config.toml
dataset = "short read English sentences (LibriTTS-R)"
hop_length = 160
codebook_size = 1024
arch = "transformer"
norm_position = "pre"
mlp_ratio = 3
layer_scale_init = 0.01
parallel_block = false
expert_mlp_ratio = 0.5
experts_per_token = 1
subsampling = 4
positions = "relative_bias"
residual_init = "scaled_by_depth"
max_precond_dim = 1536
one_sided = false
Rows from block 11 of a small self-supervised audio encoder (BEST-RQ), named by matrix and row number. Rows with one number within an expert belong to one neuron, the router's apart. Each number is 500 + 40 x the weight over its row's rms, rounded and kept within 0 to 999. All counts start at 0. Numbers have three digits each.
After each expert's rows are labels from the 100 clips, of 14976, where the router gives the expert most weight on average: "loudest" is the band of the loudest frequency at the time of the peak; "strongest on" is what is common among them. Only what is clearly more common there than usual is listed. The data: short read English sentences (LibriTTS-R).
# router: router (model.blocks.11.mlp.router.weight, 32x256, trained with AdamW), inputs 86-171
# gate: expert gate (model.blocks.11.mlp.gate, 32x128x256), inputs 86-171
# up: expert up (model.blocks.11.mlp.up, 32x128x256), inputs 86-171
# down: expert down (model.blocks.11.mlp.down, 32x256x128, transposed), outputs 86-171

# expert 6
router.6:531416534434483533511491601523562466513441480461544512476551499488455465470453498484541551501507548510506552531555421621466489486504543487532490546532501536488461521543416460452555460493515534511511450556480504540434524519510516522592484567533530466498501501
gate.0:495527466492533462524557469477563464546532527518481515601512525592428509502445487485512527504480499558531511505480496595480532483451484490449518478531440553482525518509606437498506480487507519545549460456478525452473523545539471453608454513519535483477558504
up.0:512476518585464568500494552503462512505485463480507542452589511420510516464525492459534510476564445464521488434515496445503490517458549541472468500522471430497517505480449568550499478564474538520474503494518509482547505506500553526432508484423418512584367460
down.0:525506403519499499489541406457538504510508525432563487477468513487479503564518457503510517490482476534481509524513533474509478502452558501524515475436498553512447484464498468498539526505439563468509520534498525502520484531521494446506491426515535477474426458
gate.1:486445536512530486486546560474460498480479537494462510566479511511458484573464527549376480489481477540505472521522525509492508494473479452514495406554459548542495535534583566538531465554514511492483463455513403492477561514556545420493609437552502493499536545
up.1:511459550545524464399517470526512530521588493469505488520474501468547437477537503531485411500469514455476502541522532574500411468414475540496521509476469532488495542482549547542573503506536477531504457504499465489453551560540487500594548561488468502472494438
down.1:521484499523492467480501484442495441586488536487517463470500449472486486523508441537527524517522505504533509444502466427534534578462435454514515568503530542499512506520461488523483502522516536522452507510510420486450495540500504511590461462533463480509497509
gate.2:502482569539539483523449539497498418485468537555500495560501513471541508523527449476537466492472462512506497566483468488441409513435425476501491572541484524489503510520444519487507467522526432504462532497545496529460582491569509483477407478486550541466489474
up.2:476473588531552461498460534482479415502455499537491502510483502464594524520484490478508457476464458483457517577509506482428410475453454506495494558542461546438495499489516566480478460508540500479472521487609483539539559485547513499501466528523529521512515519
down.2:516495479508487476492473510491469507505498474514517531502515506594511494496569503490453480510501470414540549520531487523473527508516469511443538469435472519546492514532474528501513518495507489484475430546494529469524411469485479539614502544537468504494552521
gate.3:542467455466489441516417504490462493494459464557485533529522569520547444586494507558477539473402519504440490471499529503508426481509497503469438484497485463500487553542512434411455546524499450502562496492515503555481545454436542502507491477516534519487556485
up.3:502467477548498503481570484530518525523531496458519458543475392477463505481530485501503521437546483483598479551491487444496576471530449433484544507480592500492569483508445539520441484496502579425493458580534555509512448541471485491489463483484427495569536568
down.3:445510441546474499449508466549495522539455531565509442488557517458510487515500519533431467496505453429491520512521511558510464478494523523496526434509535503515464527483499512536464531524546540488558599526523541523490463546524491485544532523473536504445477559
loudest: 500 to 1000 Hz
strongest on: voice: female

# expert 19
router.19:461437503451509516507492604536554522508512469453503523482551445592526526558544518525528491522510488543519467593512448579412574436384509478485476500524449505471490517555514433489505523476442512520449475575516511526554534519515483540539542513513571513538485478
gate.0:529470514550513476538498453515534490518448550480434595549541406449498475491541550453430468468525439531567475552542479512470505485574509469528513515503552475522454518500551494479546467494449566555448492482504426458487471543491451588488507473458528483509465515
up.0:486534407484500477489501476506569490499489487483472536487506469575489519518484524453413505505438499466537490516494481410505404507533495532465544502440487464517507557443518537467488534511465535498445476526488532438469566593479494558488490489480488537498512438
down.0:484475492503501499530468487516511460424570510523464501508511533549488523552534402455517453433531496477508481461464448513544579500522463514437514472517504524512528529512444496551476471511489464495575512474504465457499626501514567527495482543523459534571489510
gate.1:523551512448479451478541537500497549443533493525498500522540519508516531587553536486554443510480509453443552523496518486590482510546483513534434553529484527466427553460507459441506525540555553536470480518488564494491452502469511445434509526565456534484441510
up.1:500460413514511451461459532574491502544490427440481546527508472480515551511526515511427478448484428480548504557500454445487552480567525492445499483467499445517504432496524499498471504437449407478515489510489521521506495519457459458496489463512475512516546439
down.1:506443450482505442565504535481485497583555465499502421547513478392456475475514519481452509491477570532510560475520500498479544465530460462464464558494474491465443452467559454494466434566472516530478504465560479425481497496514501514466458387452497534531515493
gate.2:500474519479517539488500520371481608468491456513532545462535465555574513487505469421493591487525506541476566478485512502516489529510414510498481469485489524466496569500492541474456488470507492442477450550509502519509506484508437539467474590529507510455542445
up.2:517520483504483513538546491612557374474473573520464453496465498437477438511495492509467533514460486431522484527547510467501442486536564479534538535494476464457468431466547505510524532512527525556488512479495505486490521490488457461458512427541462517555471559
down.2:575536477508440527482545418509584435491508520536504517476523492502515491522515489503482443475517510540471523463529539499549454515508507517598471516474470476487495581470512471461485522555475442521492492451552464562528541493506431530465584299521516468485517423
gate.3:511437475485507524492459529580482557479561525524514507550419527573496507487490456475504539447496506525514512516508552469504519468478461466525499443467572473479475532503533458521549567525392517468492453522478538434586485521493491515472452493521513489479507450
up.3:471486551510469493552546517431456454457436494527479497469567476482524460566527539490496405535530524505480567551488462532465475503468532438507504553546364463574488451503500488467463450443558493552441562500475480514490543494521467489534515526520490535537533522
down.3:480553537536538528567395527550514527481538465550484479490470576463489502520476570552535406491485476580403533468560471492507517480518485585576575479541520480495518478508480492512473485454541519467482510548477559571492479479538502538447441524599437468517577486
loudest: 4000 to 8000 Hz
strongest on: voice: female

# expert 5
router.5:510485546469529594482459584510466474482527508511523481452565509577476509497482533531516437465476469506533540525573461540424590478474561488543467546530558594506436562498476449512528487451475534473512550534498531513471495456564521501544494526529545487514486461
gate.0:494534464474520542529483534500504463485501468582475484480472499542560487578527493498529450488519482467472485539475487599499502503508492445485619418524515492488575532482463509485493454540509457463565460518536475508455533495512496492465516469496487528494562392
up.0:489535504475608559493500489581462452529431502584527494490454478459505482467474519477512504460455529480487493510472463563459501491546539412517569530526449480484563521440511407487490476496465434492565541494590508492507487538472595499497526489489477520493580433
down.0:444469528435463530532533434553478517513474608545476554571523503464515488567575473498430478534470525503548504509538483528559499532478463529525507511510517543472411503565493555478499536525448566485561513487504531513533535486558502491434557520488575481467512595
gate.1:513518517482507514409532562435410450477497510444520509575474493579484500492553557463521498553465524442466466509484466554517440450497534442559479511522525568514494460487497521475483481506476462533553546452546520496468451519535486567468514529491464579526515517
up.1:531508553480540507466543479405487449534548510515512533445433533483458464471527546529524447590480502454522500504522536490461450515526500542488491484515434528463527444461436445441462487467479540479489495417466551506495479504503484477545439582534511554519509606
down.1:502498526491488544487448528551429514435572486490442552427457510522516491545570492495509549492448461560553491521554493467462471494533487484468517465504455534469525540508449514544472489430447486554466534502560438434436554503597542461410485543502470524562533550
gate.2:505498595524511632510450478477513508495461549490547460472429528495515504502445476463533495493479499490555530486537497544510532545461466485500491471500512533475437499473529450417504505540543517483487477493428519494517526561489517518526574412545538500510481495
up.2:464477529524521601492494497525489545515453545489497520432448531496545486549496435558505508468496446487531513517570483585543582503487504513522439541570482448382446525481525536459453546540538545472474478554442498500493511576428532530515555436514556476514481506
down.2:532463474516504455470471513452503532467454527486526506450509568508568526517487507460466480484468454546494499606508459497518422449549433438452479472601523499518533466440470616481521451456513469503434496543481402520484572414544484509490476518520573525485531454
gate.3:500508449564565473428550508521513497440453539450445494473462524450494522387554485535554584546479570478563542470517439497548495502447478458559500523504488517542489618483573469525490517494529507478517430481505491493481435504597491510485495454523439537553462522
up.3:491539538480430498593501517466525561566516500512521471504538478517452534585434535510415472446421433510455457533466536472493565509565578522448476452509494463442545422515378556468506484495438451482495570506491472439560543462503490506494463554477570432506548501
down.3:526542442460485522498492552502534532534464462559480575510554554528515490488494532498420500544441520526446519466463589541470433513483557503485525390536474495474557462505516489491554512511468501519549483532478530436505561503488453487504473407464524546463470485
loudest: 250 to 500 Hz
strongest on: voice: male

# expert 15
router.15:504434536488521525488551549542536488479526455467515465486487530564503527468492519499560488517509415503520508527509464501472580466433554531480459553507500532506506614503513484467468510502466559583482513537504505510525480462510565502521522519552512497504478532
gate.0:500527494501467387510573447469496491538543557461486545596522509465489487516493472559489483564512439498488509454568458480442572561565512523524481482498467486531534494451408491534497516446449521575505538478483561506515535472525445454549459496522519454564541496
up.0:437509522471532494493596530530503532390564427501516445497484558549446461429478516511503452517531507438519460513507518521505423475473502533471567513553544560490473532540570553477458526522508498545522466469514519456603487512447495525450570410435444484519475458
down.0:518491476491526480539447463498481489463554458538465497502484556559531518535591519482403506571488533500528481487516526428462548508567473415567468499482500554521520507451504423500507522562435494534579564487509553543516519463487496579479511479405369449408513490
gate.1:542507433493521501523535465518508437447457507535465461467493503473473526479507561482528481534467433547539449431479492532451516473444467503535417505463523472530504471514502590414547478517512479551534493445529518517451440485553437466475573469489507442554498421
up.1:465498484537425457484537549500453484507440470506458512493500481456554504498495502532468539489508452377506514521512606550460472483555514486511457459483501467496499387442565487502484517475509527504515529470466503436544580488503500486553478491522476497508544488
down.1:515395436514470562506563478518508503499534502502515463485521531425488481465507487486440491463474575492521471579488532499566499443451563506466501513506519547466482405474527476460552484539453512520519570478559571489462529453478502553538498534507473493539483492
gate.2:500482472482503495472504512580452447451545587588495510512479510452391573511468465449530497514492521481521485555484444480445510472492512469498530504472449443501461635474488533452563533412509527449497513476467534575496518540517496510471507478498575494498499458
up.2:535466448501553474491531477529523449463539485574576475418478532434476481557491501424582483481542556513522522536501476570477517501491522459510553524519556499510556476419487491488515526488575483495477500487454522495518459516376471502569629569493561524533436490
down.2:541529439551472513537487484566463479544482479482486433451457524511477492485486529495494515484484607503515520506459530501470516534532501491568470490533490513464505508565561476561516512485474473460462490526420479483501522378443475475501510486489488523511534544
gate.3:518458440484511566460505462497490477490553472495471573507520530530449530460528522460513485530552500530500455503468457499530480512461517465436492505482621530338510478485457503437449548538526501492523423506487532474535517479526472603441559421474474440502521506
up.3:476552545510441547503531489505569517545513525528494503531463489496482461471537599481488525503525493539518497575481413563441486509541618539508522534493443480469497563496436456508495528500467500492455526497505467543545529500544458538528466496569495551425510475
down.3:509566460479530476562525447497483550549452522513497514536450496541523512524457495434574551520485500513508448472511505545478530514503490565507523401478449520511505467482510498433386480483426477589531487526497545573464407471497525571494537512448452460492516548
loudest: 250 to 500 Hz; 500 to 1000 Hz
strongest on: voice: female

# expert 22
router.22:511563473541550462553430459445519459502495466532441496466434470447551507459468428472396531521506528487512537502492562480569443519496489550464523461489453420433489444430503543522518531523428461508504479420588479490550474533511485524456483464434513514451466462
gate.0:575573525452487501515482462439532489522500521525475488514493438480570455448483477438480550476458451450470546471470547488503470484478520477512517516480485467438510511469461593499518512517535529596501480503573455460535497517484511613512497484511502517446379457
up.0:426462502543504508459549587524464501450518474490543467468524536491425537535544503563486482598544523518545482507530429522505537529496479500512481456514489542552486511494536438503480468456486485457529551515429512522469519487479490427538499512461541483533599583
down.0:441529544507525482482484455474591455461520586425535493480500419412520505504497484541486518527513526493507508488549513547490410439464434450496485462489553542453479409423516490468462547409430527476574490495444529411475558542476469505449449479504502433463494534
gate.1:541540507475465551449496552542497520499520479468505485526510500518548482516586413549478460457575475508538435468449506535424550520545504503492536523516505549465460501483475501496499427487547476470427479536448462486508553498468456478506434501526553474536490489
up.1:453469438558527472458423436424491519575580479487508485463431449568448483529503486500495502567470471483480534444494502520491487508423476519486535538518540495448512486524461528514453491496467535472516427538504555544553448516499523477477547504529558497493551503
down.1:505536548494511496499516455494498464523448544451535556441535521578561511527469506528508522500503576465482467543506511454488532513489444440469449468553484474585529459490538524517535507450535500451508536464459553458521539525505531529467509536541528450502513472
gate.2:498495449456454525500537584495587502537476503475437443562418485510523492606523460456562423528481491498465459498526436439522581529453475435514502593527518488473457532465493511486508493511517487514498527483447549572467442493455475538451561480505488557475532503
up.2:504517553544568497508495468521446532440505502524549539448537503486479506426472574588484550466529546530536532480501478557519426454541535515482517455516501469520537510491511509500460495527501534437508475484556454453541549490551533448492490534525554445515478490
down.2:542521516503514485514493467527625491488572535523461522522475490561538517441493558551468451444503463496494499509444529558443447457507505510434581489512520485509470412505545566508504530519550534551470541511476628455468525511457534512445481438497493497554498456
gate.3:471547564461473525545523544606507459492510519476544479442477515509484505510483481489505462538497466576456546560494537469568531481450452458476480548486498457488480510466440479456530497457492552530417548529453475492415557519495499550548479510483479483519525499
up.3:546512554457517543558501549580530464467524455519522476459503517523518567507492468476529470553484503537482502518523560517545505471421490479467459532525517414505435542449467490497525518525461558557470563555453500455443587522537429510510492497426496514513543497
down.3:600561530552460536477514508510523486461476524506469489427544463491510511541458498520496468472513601502536526494541516551531489470524394461504446430512460537480545483478502523532516449472420493569539512447462415508465518581498484415497579581446526539508573450
loudest: 250 to 500 Hz
strongest on: voice: female

# expert 12
router.12:427490519505517511494552577447608410491455492517519499448511508565427508540414517462511501529471484458521528522519481420461493484512575490514531563444519567525514496516457422506498519539449483456471526544481556451495492469500501454537475602549479467555510511
gate.0:557485490517510522519466535539498579527499526549571547518513480558521546484562473570457563478551552565478499494470433539521486475418486489481412488500481518503483523469454486522502488455457463558437493453519488510478477432557505468465428538485485540543479427
up.0:506497477440432414512521531438510503529515545488472451462521450530514496506528523498517533449483475493464479498495559432463480487548542461561498445568475509540469460582516521498533508529478559493490487520466485426484534540433476511497546413456509495529496546
down.0:537426477529496488436493458550445491488480434500546530519495572542530547500599531522454572545484456504457455518499469517438484512524488539608466455521452457509494544547507443550471526527525478573422458443488602536517501555522586505482546428455508475512519463
gate.1:509517556504452560476490444425495554418552530496495477545489530544513482460489513555554522486525393460529440503483562481532465527538470461504545500528593476553541461467505415536495538487515520473528467494514496452427486504488517502484508552524504539498454412
up.1:506473595523447459500504440453508522484568537452528543469502552511494444493421514544524509523515427494542463528496529519548494538516493502510535487492551460563526454472479461523512483537460516482567436506476443421473542613402503524497487526525516511480482441
down.1:505484479473494554589468524509447489436495453496479489536523436580505470545497531581475531547479632473610510446473503537460532471532489516577548487464547499474583519505534497507500481470491518545449505502560455556505450515442574502469475560586436426481502486
gate.2:504506520490466520539482463480540545491504518460479543460503432520504481462542490533519526513519495497511537542514473610518452514464508459466518488488485519542480598460505521580501554509478473519621487494472413484579456565485498405497560492517529478427493455
up.2:522464559446452539478472431491494463460540503514562471520510498491421520491549481573461537588563575453500525475478524573481492488532452406504517480518487475533470586490438595495440485518478527489514497489481529466488511521538488505502533421469550517428502496
down.2:509500490535537533504557462573505490435410460471544476518544480497477546542516498525562454492505501430468476488505513536461522557385533473530542443471533545518519541569530492521510527574449504512548523522465530491463536471454540532473455529486468546499483485
gate.3:522484489542506477487521581539486445555451514425475499466449470488495435535470547531552466412524475527470487500505520554495495473406583479463484500498498514561514512479524527550459501543530440473482521452516493420559463528557485387452487536511527459472480508
up.3:503529566430505500470462470530531581493568519512443519552537455502536549483482509491455565550461536513406505479481454416494383503484465591490559525506539489503482450504457496431525488499520527549538545496532493530472552487468480601558449492470465576470489491
down.3:538446502463515505565452572403517437493495520460436451455522513515467479527469482409375470484513483500473510467516507519536596498525501485531467517506574471423514523520493544523486499508516465533488447496487514559559547504540510540500517498482500511612453537
loudest: 250 to 500 Hz
strongest on: voice: female

# expert 13
router.13:519503511407513484493564549462596508480490543554486475463532493571520477491504538518485526486456496549484523596526493508432522449507575487491404592514452517502486577495517446501523501527530537550512527474579537453497522460441473527507536518472472517469477451
gate.0:526439537518485441476525466451539518525566490459451473441495533435545505501492493521466535491548397552482488521537550559516496478546495463515519483461462596470487533516472555569524481513436522442435479504469504461469507532457456450481483483556468498463464451
up.0:482470479522516507472502467514513496479533538498539508456496497483390545516429505491557441503450584536447543516500516480503582494539504492488536548453528466454500552536541511475527524495610538542511593493523528506448477520438441560513442472495494492451546475
down.0:433527469474483504554462541485517514527510443537459526475480515550552452478532450482425495485505475424539563414536482417490511452506431569512499497590484462511498407506514526511549505530447489517448413571418528464467552481432478517471478576552507518543524557
gate.1:501485589559441471514495441520488548554469505483494509519491434470512485508520471480514508514409543484469479487473474485390511474502470480513524476471433535514489494450536442494547497540506519523490592563481431523456496472540523545506481462505454471539418486
up.1:517457492504477560470527505564470510432470547506515551467469520500519582505417476518491533471558449443508466583484516444549453551470515463481437472450515474487523464470521585544519489474526427526520458516505514464555480507494539472443525564541549508440573444
down.1:470456488485528501506498549521501472494434492492581637481529507533526475553484468544532444476486489511547566510432498470507487530424498539462500525516529503496491495525470526464570468531525488543488461563496451519448509513450473517469470479598489491555517557
gate.2:468483429496406443513469552478563454436475533477473495533529515518610490539479595561566513565504530490502567550526520509502578460510480525537526451480544447535490398509483514540532496541524564491479458502430501636470524485490504502511514487481456462487505504
up.2:492507563535555587545539460535492507559531488522476480473426507537409516454497444501470466448528502542461460535509400516564505467532494467477451559532497521480483547428480433416451526448480415597463543496482457436503512484501499524499527491558549601508487527
down.2:466499512567501500544407491485486446466478492504515567586587485554526492485477509454517422476494415512507440512492544449497564542500547477445506534455492495489394452543497527484511452601524504522516519493442581494525471443506535529492527497567491574493582426
gate.3:506512507492468414508502451527530570510503497499461525513513514525535505525470460476482473467496537564519453486422501420458553489549531469516487450527516497502535581520551496549511516467513449524445465476544530431558480511541549428416543550526507497375587515
up.3:561538529523517357560419480539502455576551542522509498448461440518488538449466501492423522444469490460510467458470535451495573496521506497486560488461468474567509603523505461541484471483496415559470479480505511472522481464578491530428468566512499492442467508
down.3:491445464481476490503483576543541570441505480535453502535537499541461532489442514475483517474528483504499499525512513427555583574508569605452544499527479564429471455496510454484513512509505491512480477526520508514446406498507464501479464532448527503493474519
loudest: 500 to 1000 Hz; 250 to 500 Hz
strongest on: voice: female

# expert 8
router.8:495483534442497561496503614497499505504501460470552509493536462552452456549528533502546502460520499509520519509549454543425540481464542479493436600566524573469458536474490494496531517450538550549489501559501551527484536503557555508542477530535548476519470465
gate.0:508526525585589496467508557481565503513483536477542483513496567512507541442512437536479521467524542472483506500456522493452460488547590563482505505562444483486506505516550475482518509448457652441448547444443498520471505466513557493515483502541460455518508635
up.0:508502543540530514493466517462538483522512540485503526535502560503439528491544488571466512423501516495470501482479484473426489448507556513467499481544423476484530474536495457432532532445460633471458565426498481484457523465485528496546498516498466463509483612
down.0:500443489490490440469477448499481486424529468429509517458555461512542467502443485504514464572489485491577397508463530444538504573571480465530551467462489490489524510538533490532468480518486541488446475481533507525504560606545449493474522426505475449506514547
gate.1:474551526472544488489475444483559571450545456506524496486501461461448491477504506495472527440564431488554368625483496473479476540505502491490533471537542530449481529501459477504454514489487497424485503462502484542522502544455494484461410444478524521511472494
up.1:458432493486529437607511519453378509462434501482501522566499523544475473483550503497440518494549555441497520477594467530551517496473443498521551504561487450509455495522501514534477495483528537536505499527479537448543506517440530477418415524491490440480533484
down.1:457540464509465461585546518495526447470453501432497470494463532485510568495497481649468561526508508486474477507486508513530550556493567480540423539492463456446443443403535495457533462556507532524534477486424573454497517534550509433480459558447548491508519462
gate.2:533495429581521482545475542482560509521480508528530517449500542476431577489506507481479521489541512596517502444510534541470444463527483482557491496485483507497508430536522509524493557499496525528467515540438495555480514492483531474511379475557451501487498479
up.2:492478462409529541544517474480484483502426499585433519461478496448475488576464456510515508489524503533493497395497451522510457518525480540522574485483448543539518544543623539420456562458569455509494454496477553471546507466509499492471526493506504465446504471
down.2:501445451527496508445491520499506530462510598473509440523437555530489474503526519388511480449556504480490494524553525485518534438469514410480499461508467522541511562490507494513507508495483497469486489557545486486478567489505512515478584578539556603537457468
gate.3:563498475513471530478447502569573506470496547561472461438513582452455519439605507500493456498479455495548548513492501491431471519480475480530503565559521585499491547473566438484509500502495545561545460487490435465481513483557470490545463455511528474523510478
up.3:579536458490497496502494530468588462531490583458496482523475536479457478527421501405403518516478535530494496460507505520526526569550542502498466516514546510530499496575385563465467462510518504480524508495544561575577491471458495497560522511544424505495492575
down.3:462520429434433550475532471563565483451526496476493492517504466538478511404472438450478475487501487503497519553458510536525503502433506417519453527459505471474555561437518547500500501511510491548480466516548482455491480478505479482503521458564488493512472584
loudest: 4000 to 8000 Hz
strongest on: voice: male

# expert 2
router.2:535506501490493563542523585454499472518482543504502491446509460455410521567463547524529492499505441494517504577486415525428528517417513502508432555563455528464463478460491456521501513465580559458514571562530459468512528507545518507521467539471573469545483437
gate.0:506491412462500481493473474483524499575443449524518524526548459539523478505484574457592483430553469517471508564487500484442505513541485543489493505466557513507468471548479496484477542489491501507487500497446480503513522490531498576437505462515465505495557539
up.0:517506436462472467521480481520484494592451476551528515536566478495495491507510589489550520439587467517502548521506513519402522515557504605453499475464504551506461498549521485514485548497495530480463499515479416472481486473497471571492503509491497516414502545
down.0:475508527536447503561527384475552427468507494557458523458487581513580512521460534549496466520531554463442407453516502468583522462510513486499445517498526548525513483518509512458554428478479485499501390495491519476490573537531462532511511473437530500531463506
gate.1:505511576541487391566554506500537467504492535462531528492539469590401445508514521436486509562449571522450481517522536433526507451526443540440542555522468503504471525461517494472484472478488485504485400505494545473490461541469429539481491470493551522516480478
up.1:507482560520515543429447477479508531526470461523529544527481550483529469484517475508473509522561430517527520491466480563470518489435510439489557481442508472448548455508498507476524533578490548474494473514535440577494462557504563587504520474577359488534488640
down.1:514449559517515477514476436549549471473466541523474499479452489389553506511469517513471576486466533455502519429543439474473531456491506527523495401482476508429429542516520569547514419515427498489529554530477562529483520535561497448485477488393473446560524597
gate.2:490560502511454534589427497486472498449535482486487505497493440454510481474432499523506489523463513560495473465542484513483538514464511500538506565411494513536524525408448464465477565462556497534463448541606569475535483545465518552591486445474505495522516457
up.2:491485490421507508531532508484480494519494500512488499446513457474503477383482501520495514571493474530412513486534525507486584484531531455527497483440539524463546453458518505491550490491547521508488490525524557542583552527419505514590525550515520487450489455
down.2:517504391478506478584503526406489550560580505559467528555516441426505528505521517525534521456505480479523479505472530491463536549504555508501486493504515438489447469487517497470523457534472503496540447462456454512495543544547553549482454513515544484460537402
gate.3:464495470528517541501505503541509417523482479566461439486449545475548521442484539509522481514539482447509471570497471489460449500529471451505560520492465445470526524483474496504433544554503474469532497505485480550509455600446522528474448497485511519528560515
up.3:464492453522506586463509533485520513503546508586529447536448510507569516411458541514446507508515507512548507521506468512420403491572496448457567550519512451485526568489420483527461497511487522472523525483564452511486442533372484584450473496517492513521538478
down.3:480481501488499527457479496479520512451470503480535479494522494508563519567503420530473562472499438501511529455493507490440558471466478468476529497387510518573521490530466560526528539532490517482487493577536437505556561495535499523457538581383449423557441536
loudest: 250 to 500 Hz
strongest on: voice: female

# expert 23
router.23:494516511443569530493615411524507468469497546482527493515587527471545500513493470470504524531514550477494453511533493452478497565501521469528513502473520512539464506437539448491519540513452533432486506423489516482531486571510450441492471481472475490540498503
gate.0:474489425420472492484521486525469510584525492521467531462453549448525481525527457496438544569504527523556458503467452473489541462566507562494518487533502512525511586459507476524527525470450522461450505524470449478476411492487487461437516545513557510455482473
up.0:461497541452472488451537476526420416458508540439574505461502467551502494437539470539529510520483543448423503486520525572524482480523460494497496455564581485514488421432510533566504486502564485512584569433523484511463556579438493483547599499535434426567446551
down.0:459447377470459534520475470538471514531508503455481520467512506420455473440493537489501491487503527532533504541515532477430474521525551446602468396550508466475473479475433484468534527520517454515565516477542502574459492470566491524442488441515469456510517517
gate.1:513582533508465461497525510446516521543497498536537476526493505598515484495527545459513444447537443454507516516533568511553442496471460524456515437457481496490462508526578508527502475486522489528515512518531453509542451493514607524442541539532482483498444533
up.1:549493492487513530492397416600480457496487538451507556479463500439457505490493465626480577551509503545535505417504405522452536470521531515531498566490480482557527458527484517457491573544513468468548449471484503489547466507523440463558535528494472533538523487
down.1:492477529512522464525534518565448522470475430494449450488519510473566535418500511418557540525543494508519529498488421516488511546543449431537548545466552446539548465547465535516474522520527488518554527456521522487555568463558532556548482484417461479456455463
gate.2:459505482557452503425601462566506502514481547455562375515470553477476530536500529524461546536523492534510543476495490481464470543509523447491523476451552493530494525592499460456451586482521480459483538466465430555484493496424416450486549508504548479514476529
up.2:543473539446532541548425539460482480463535472545414561559543465563492490473516466513538506464475507484451460529492500481470570441460527563506454534517450512428508505416540527547511431517482523569511429538561491437516524505532562568458479479498434522494550460
down.2:456473523485497491531509471475457537452505477501512580518558564538541481435560462515524459495502480525502542568459487466454575501510515547541501489490542542514505481403524485561544473500522499501513497494513456561523562446542473452481495512515539549443520576
gate.3:478530494538470413463548450535533520497462549569527579510504526535558442469506497485519511500519495520484520498533494526557453529559564504456526499495498468539511492521466477533490518533489523539613511544440468443464514533502486541506570510494488520505469510
up.3:486485544461534551528443531413461465548513479463452442451489461479451550484480530553511476519476529449515472524476436481406533468440496538527488489514504534500491464502527493499474498445518484462412452453532542478587441447511496504467432534480545496506554465
down.3:464519473519504502524480507538517530502548483496506454525476525503456536539501458552432449526505635473442503515469529442549484436493555540552493429483409480511474507485479488536456508442520446523557488474445523527452561515478496484521516544466486462543521516
loudest: 250 to 500 Hz
strongest on: voice: female; the word "he"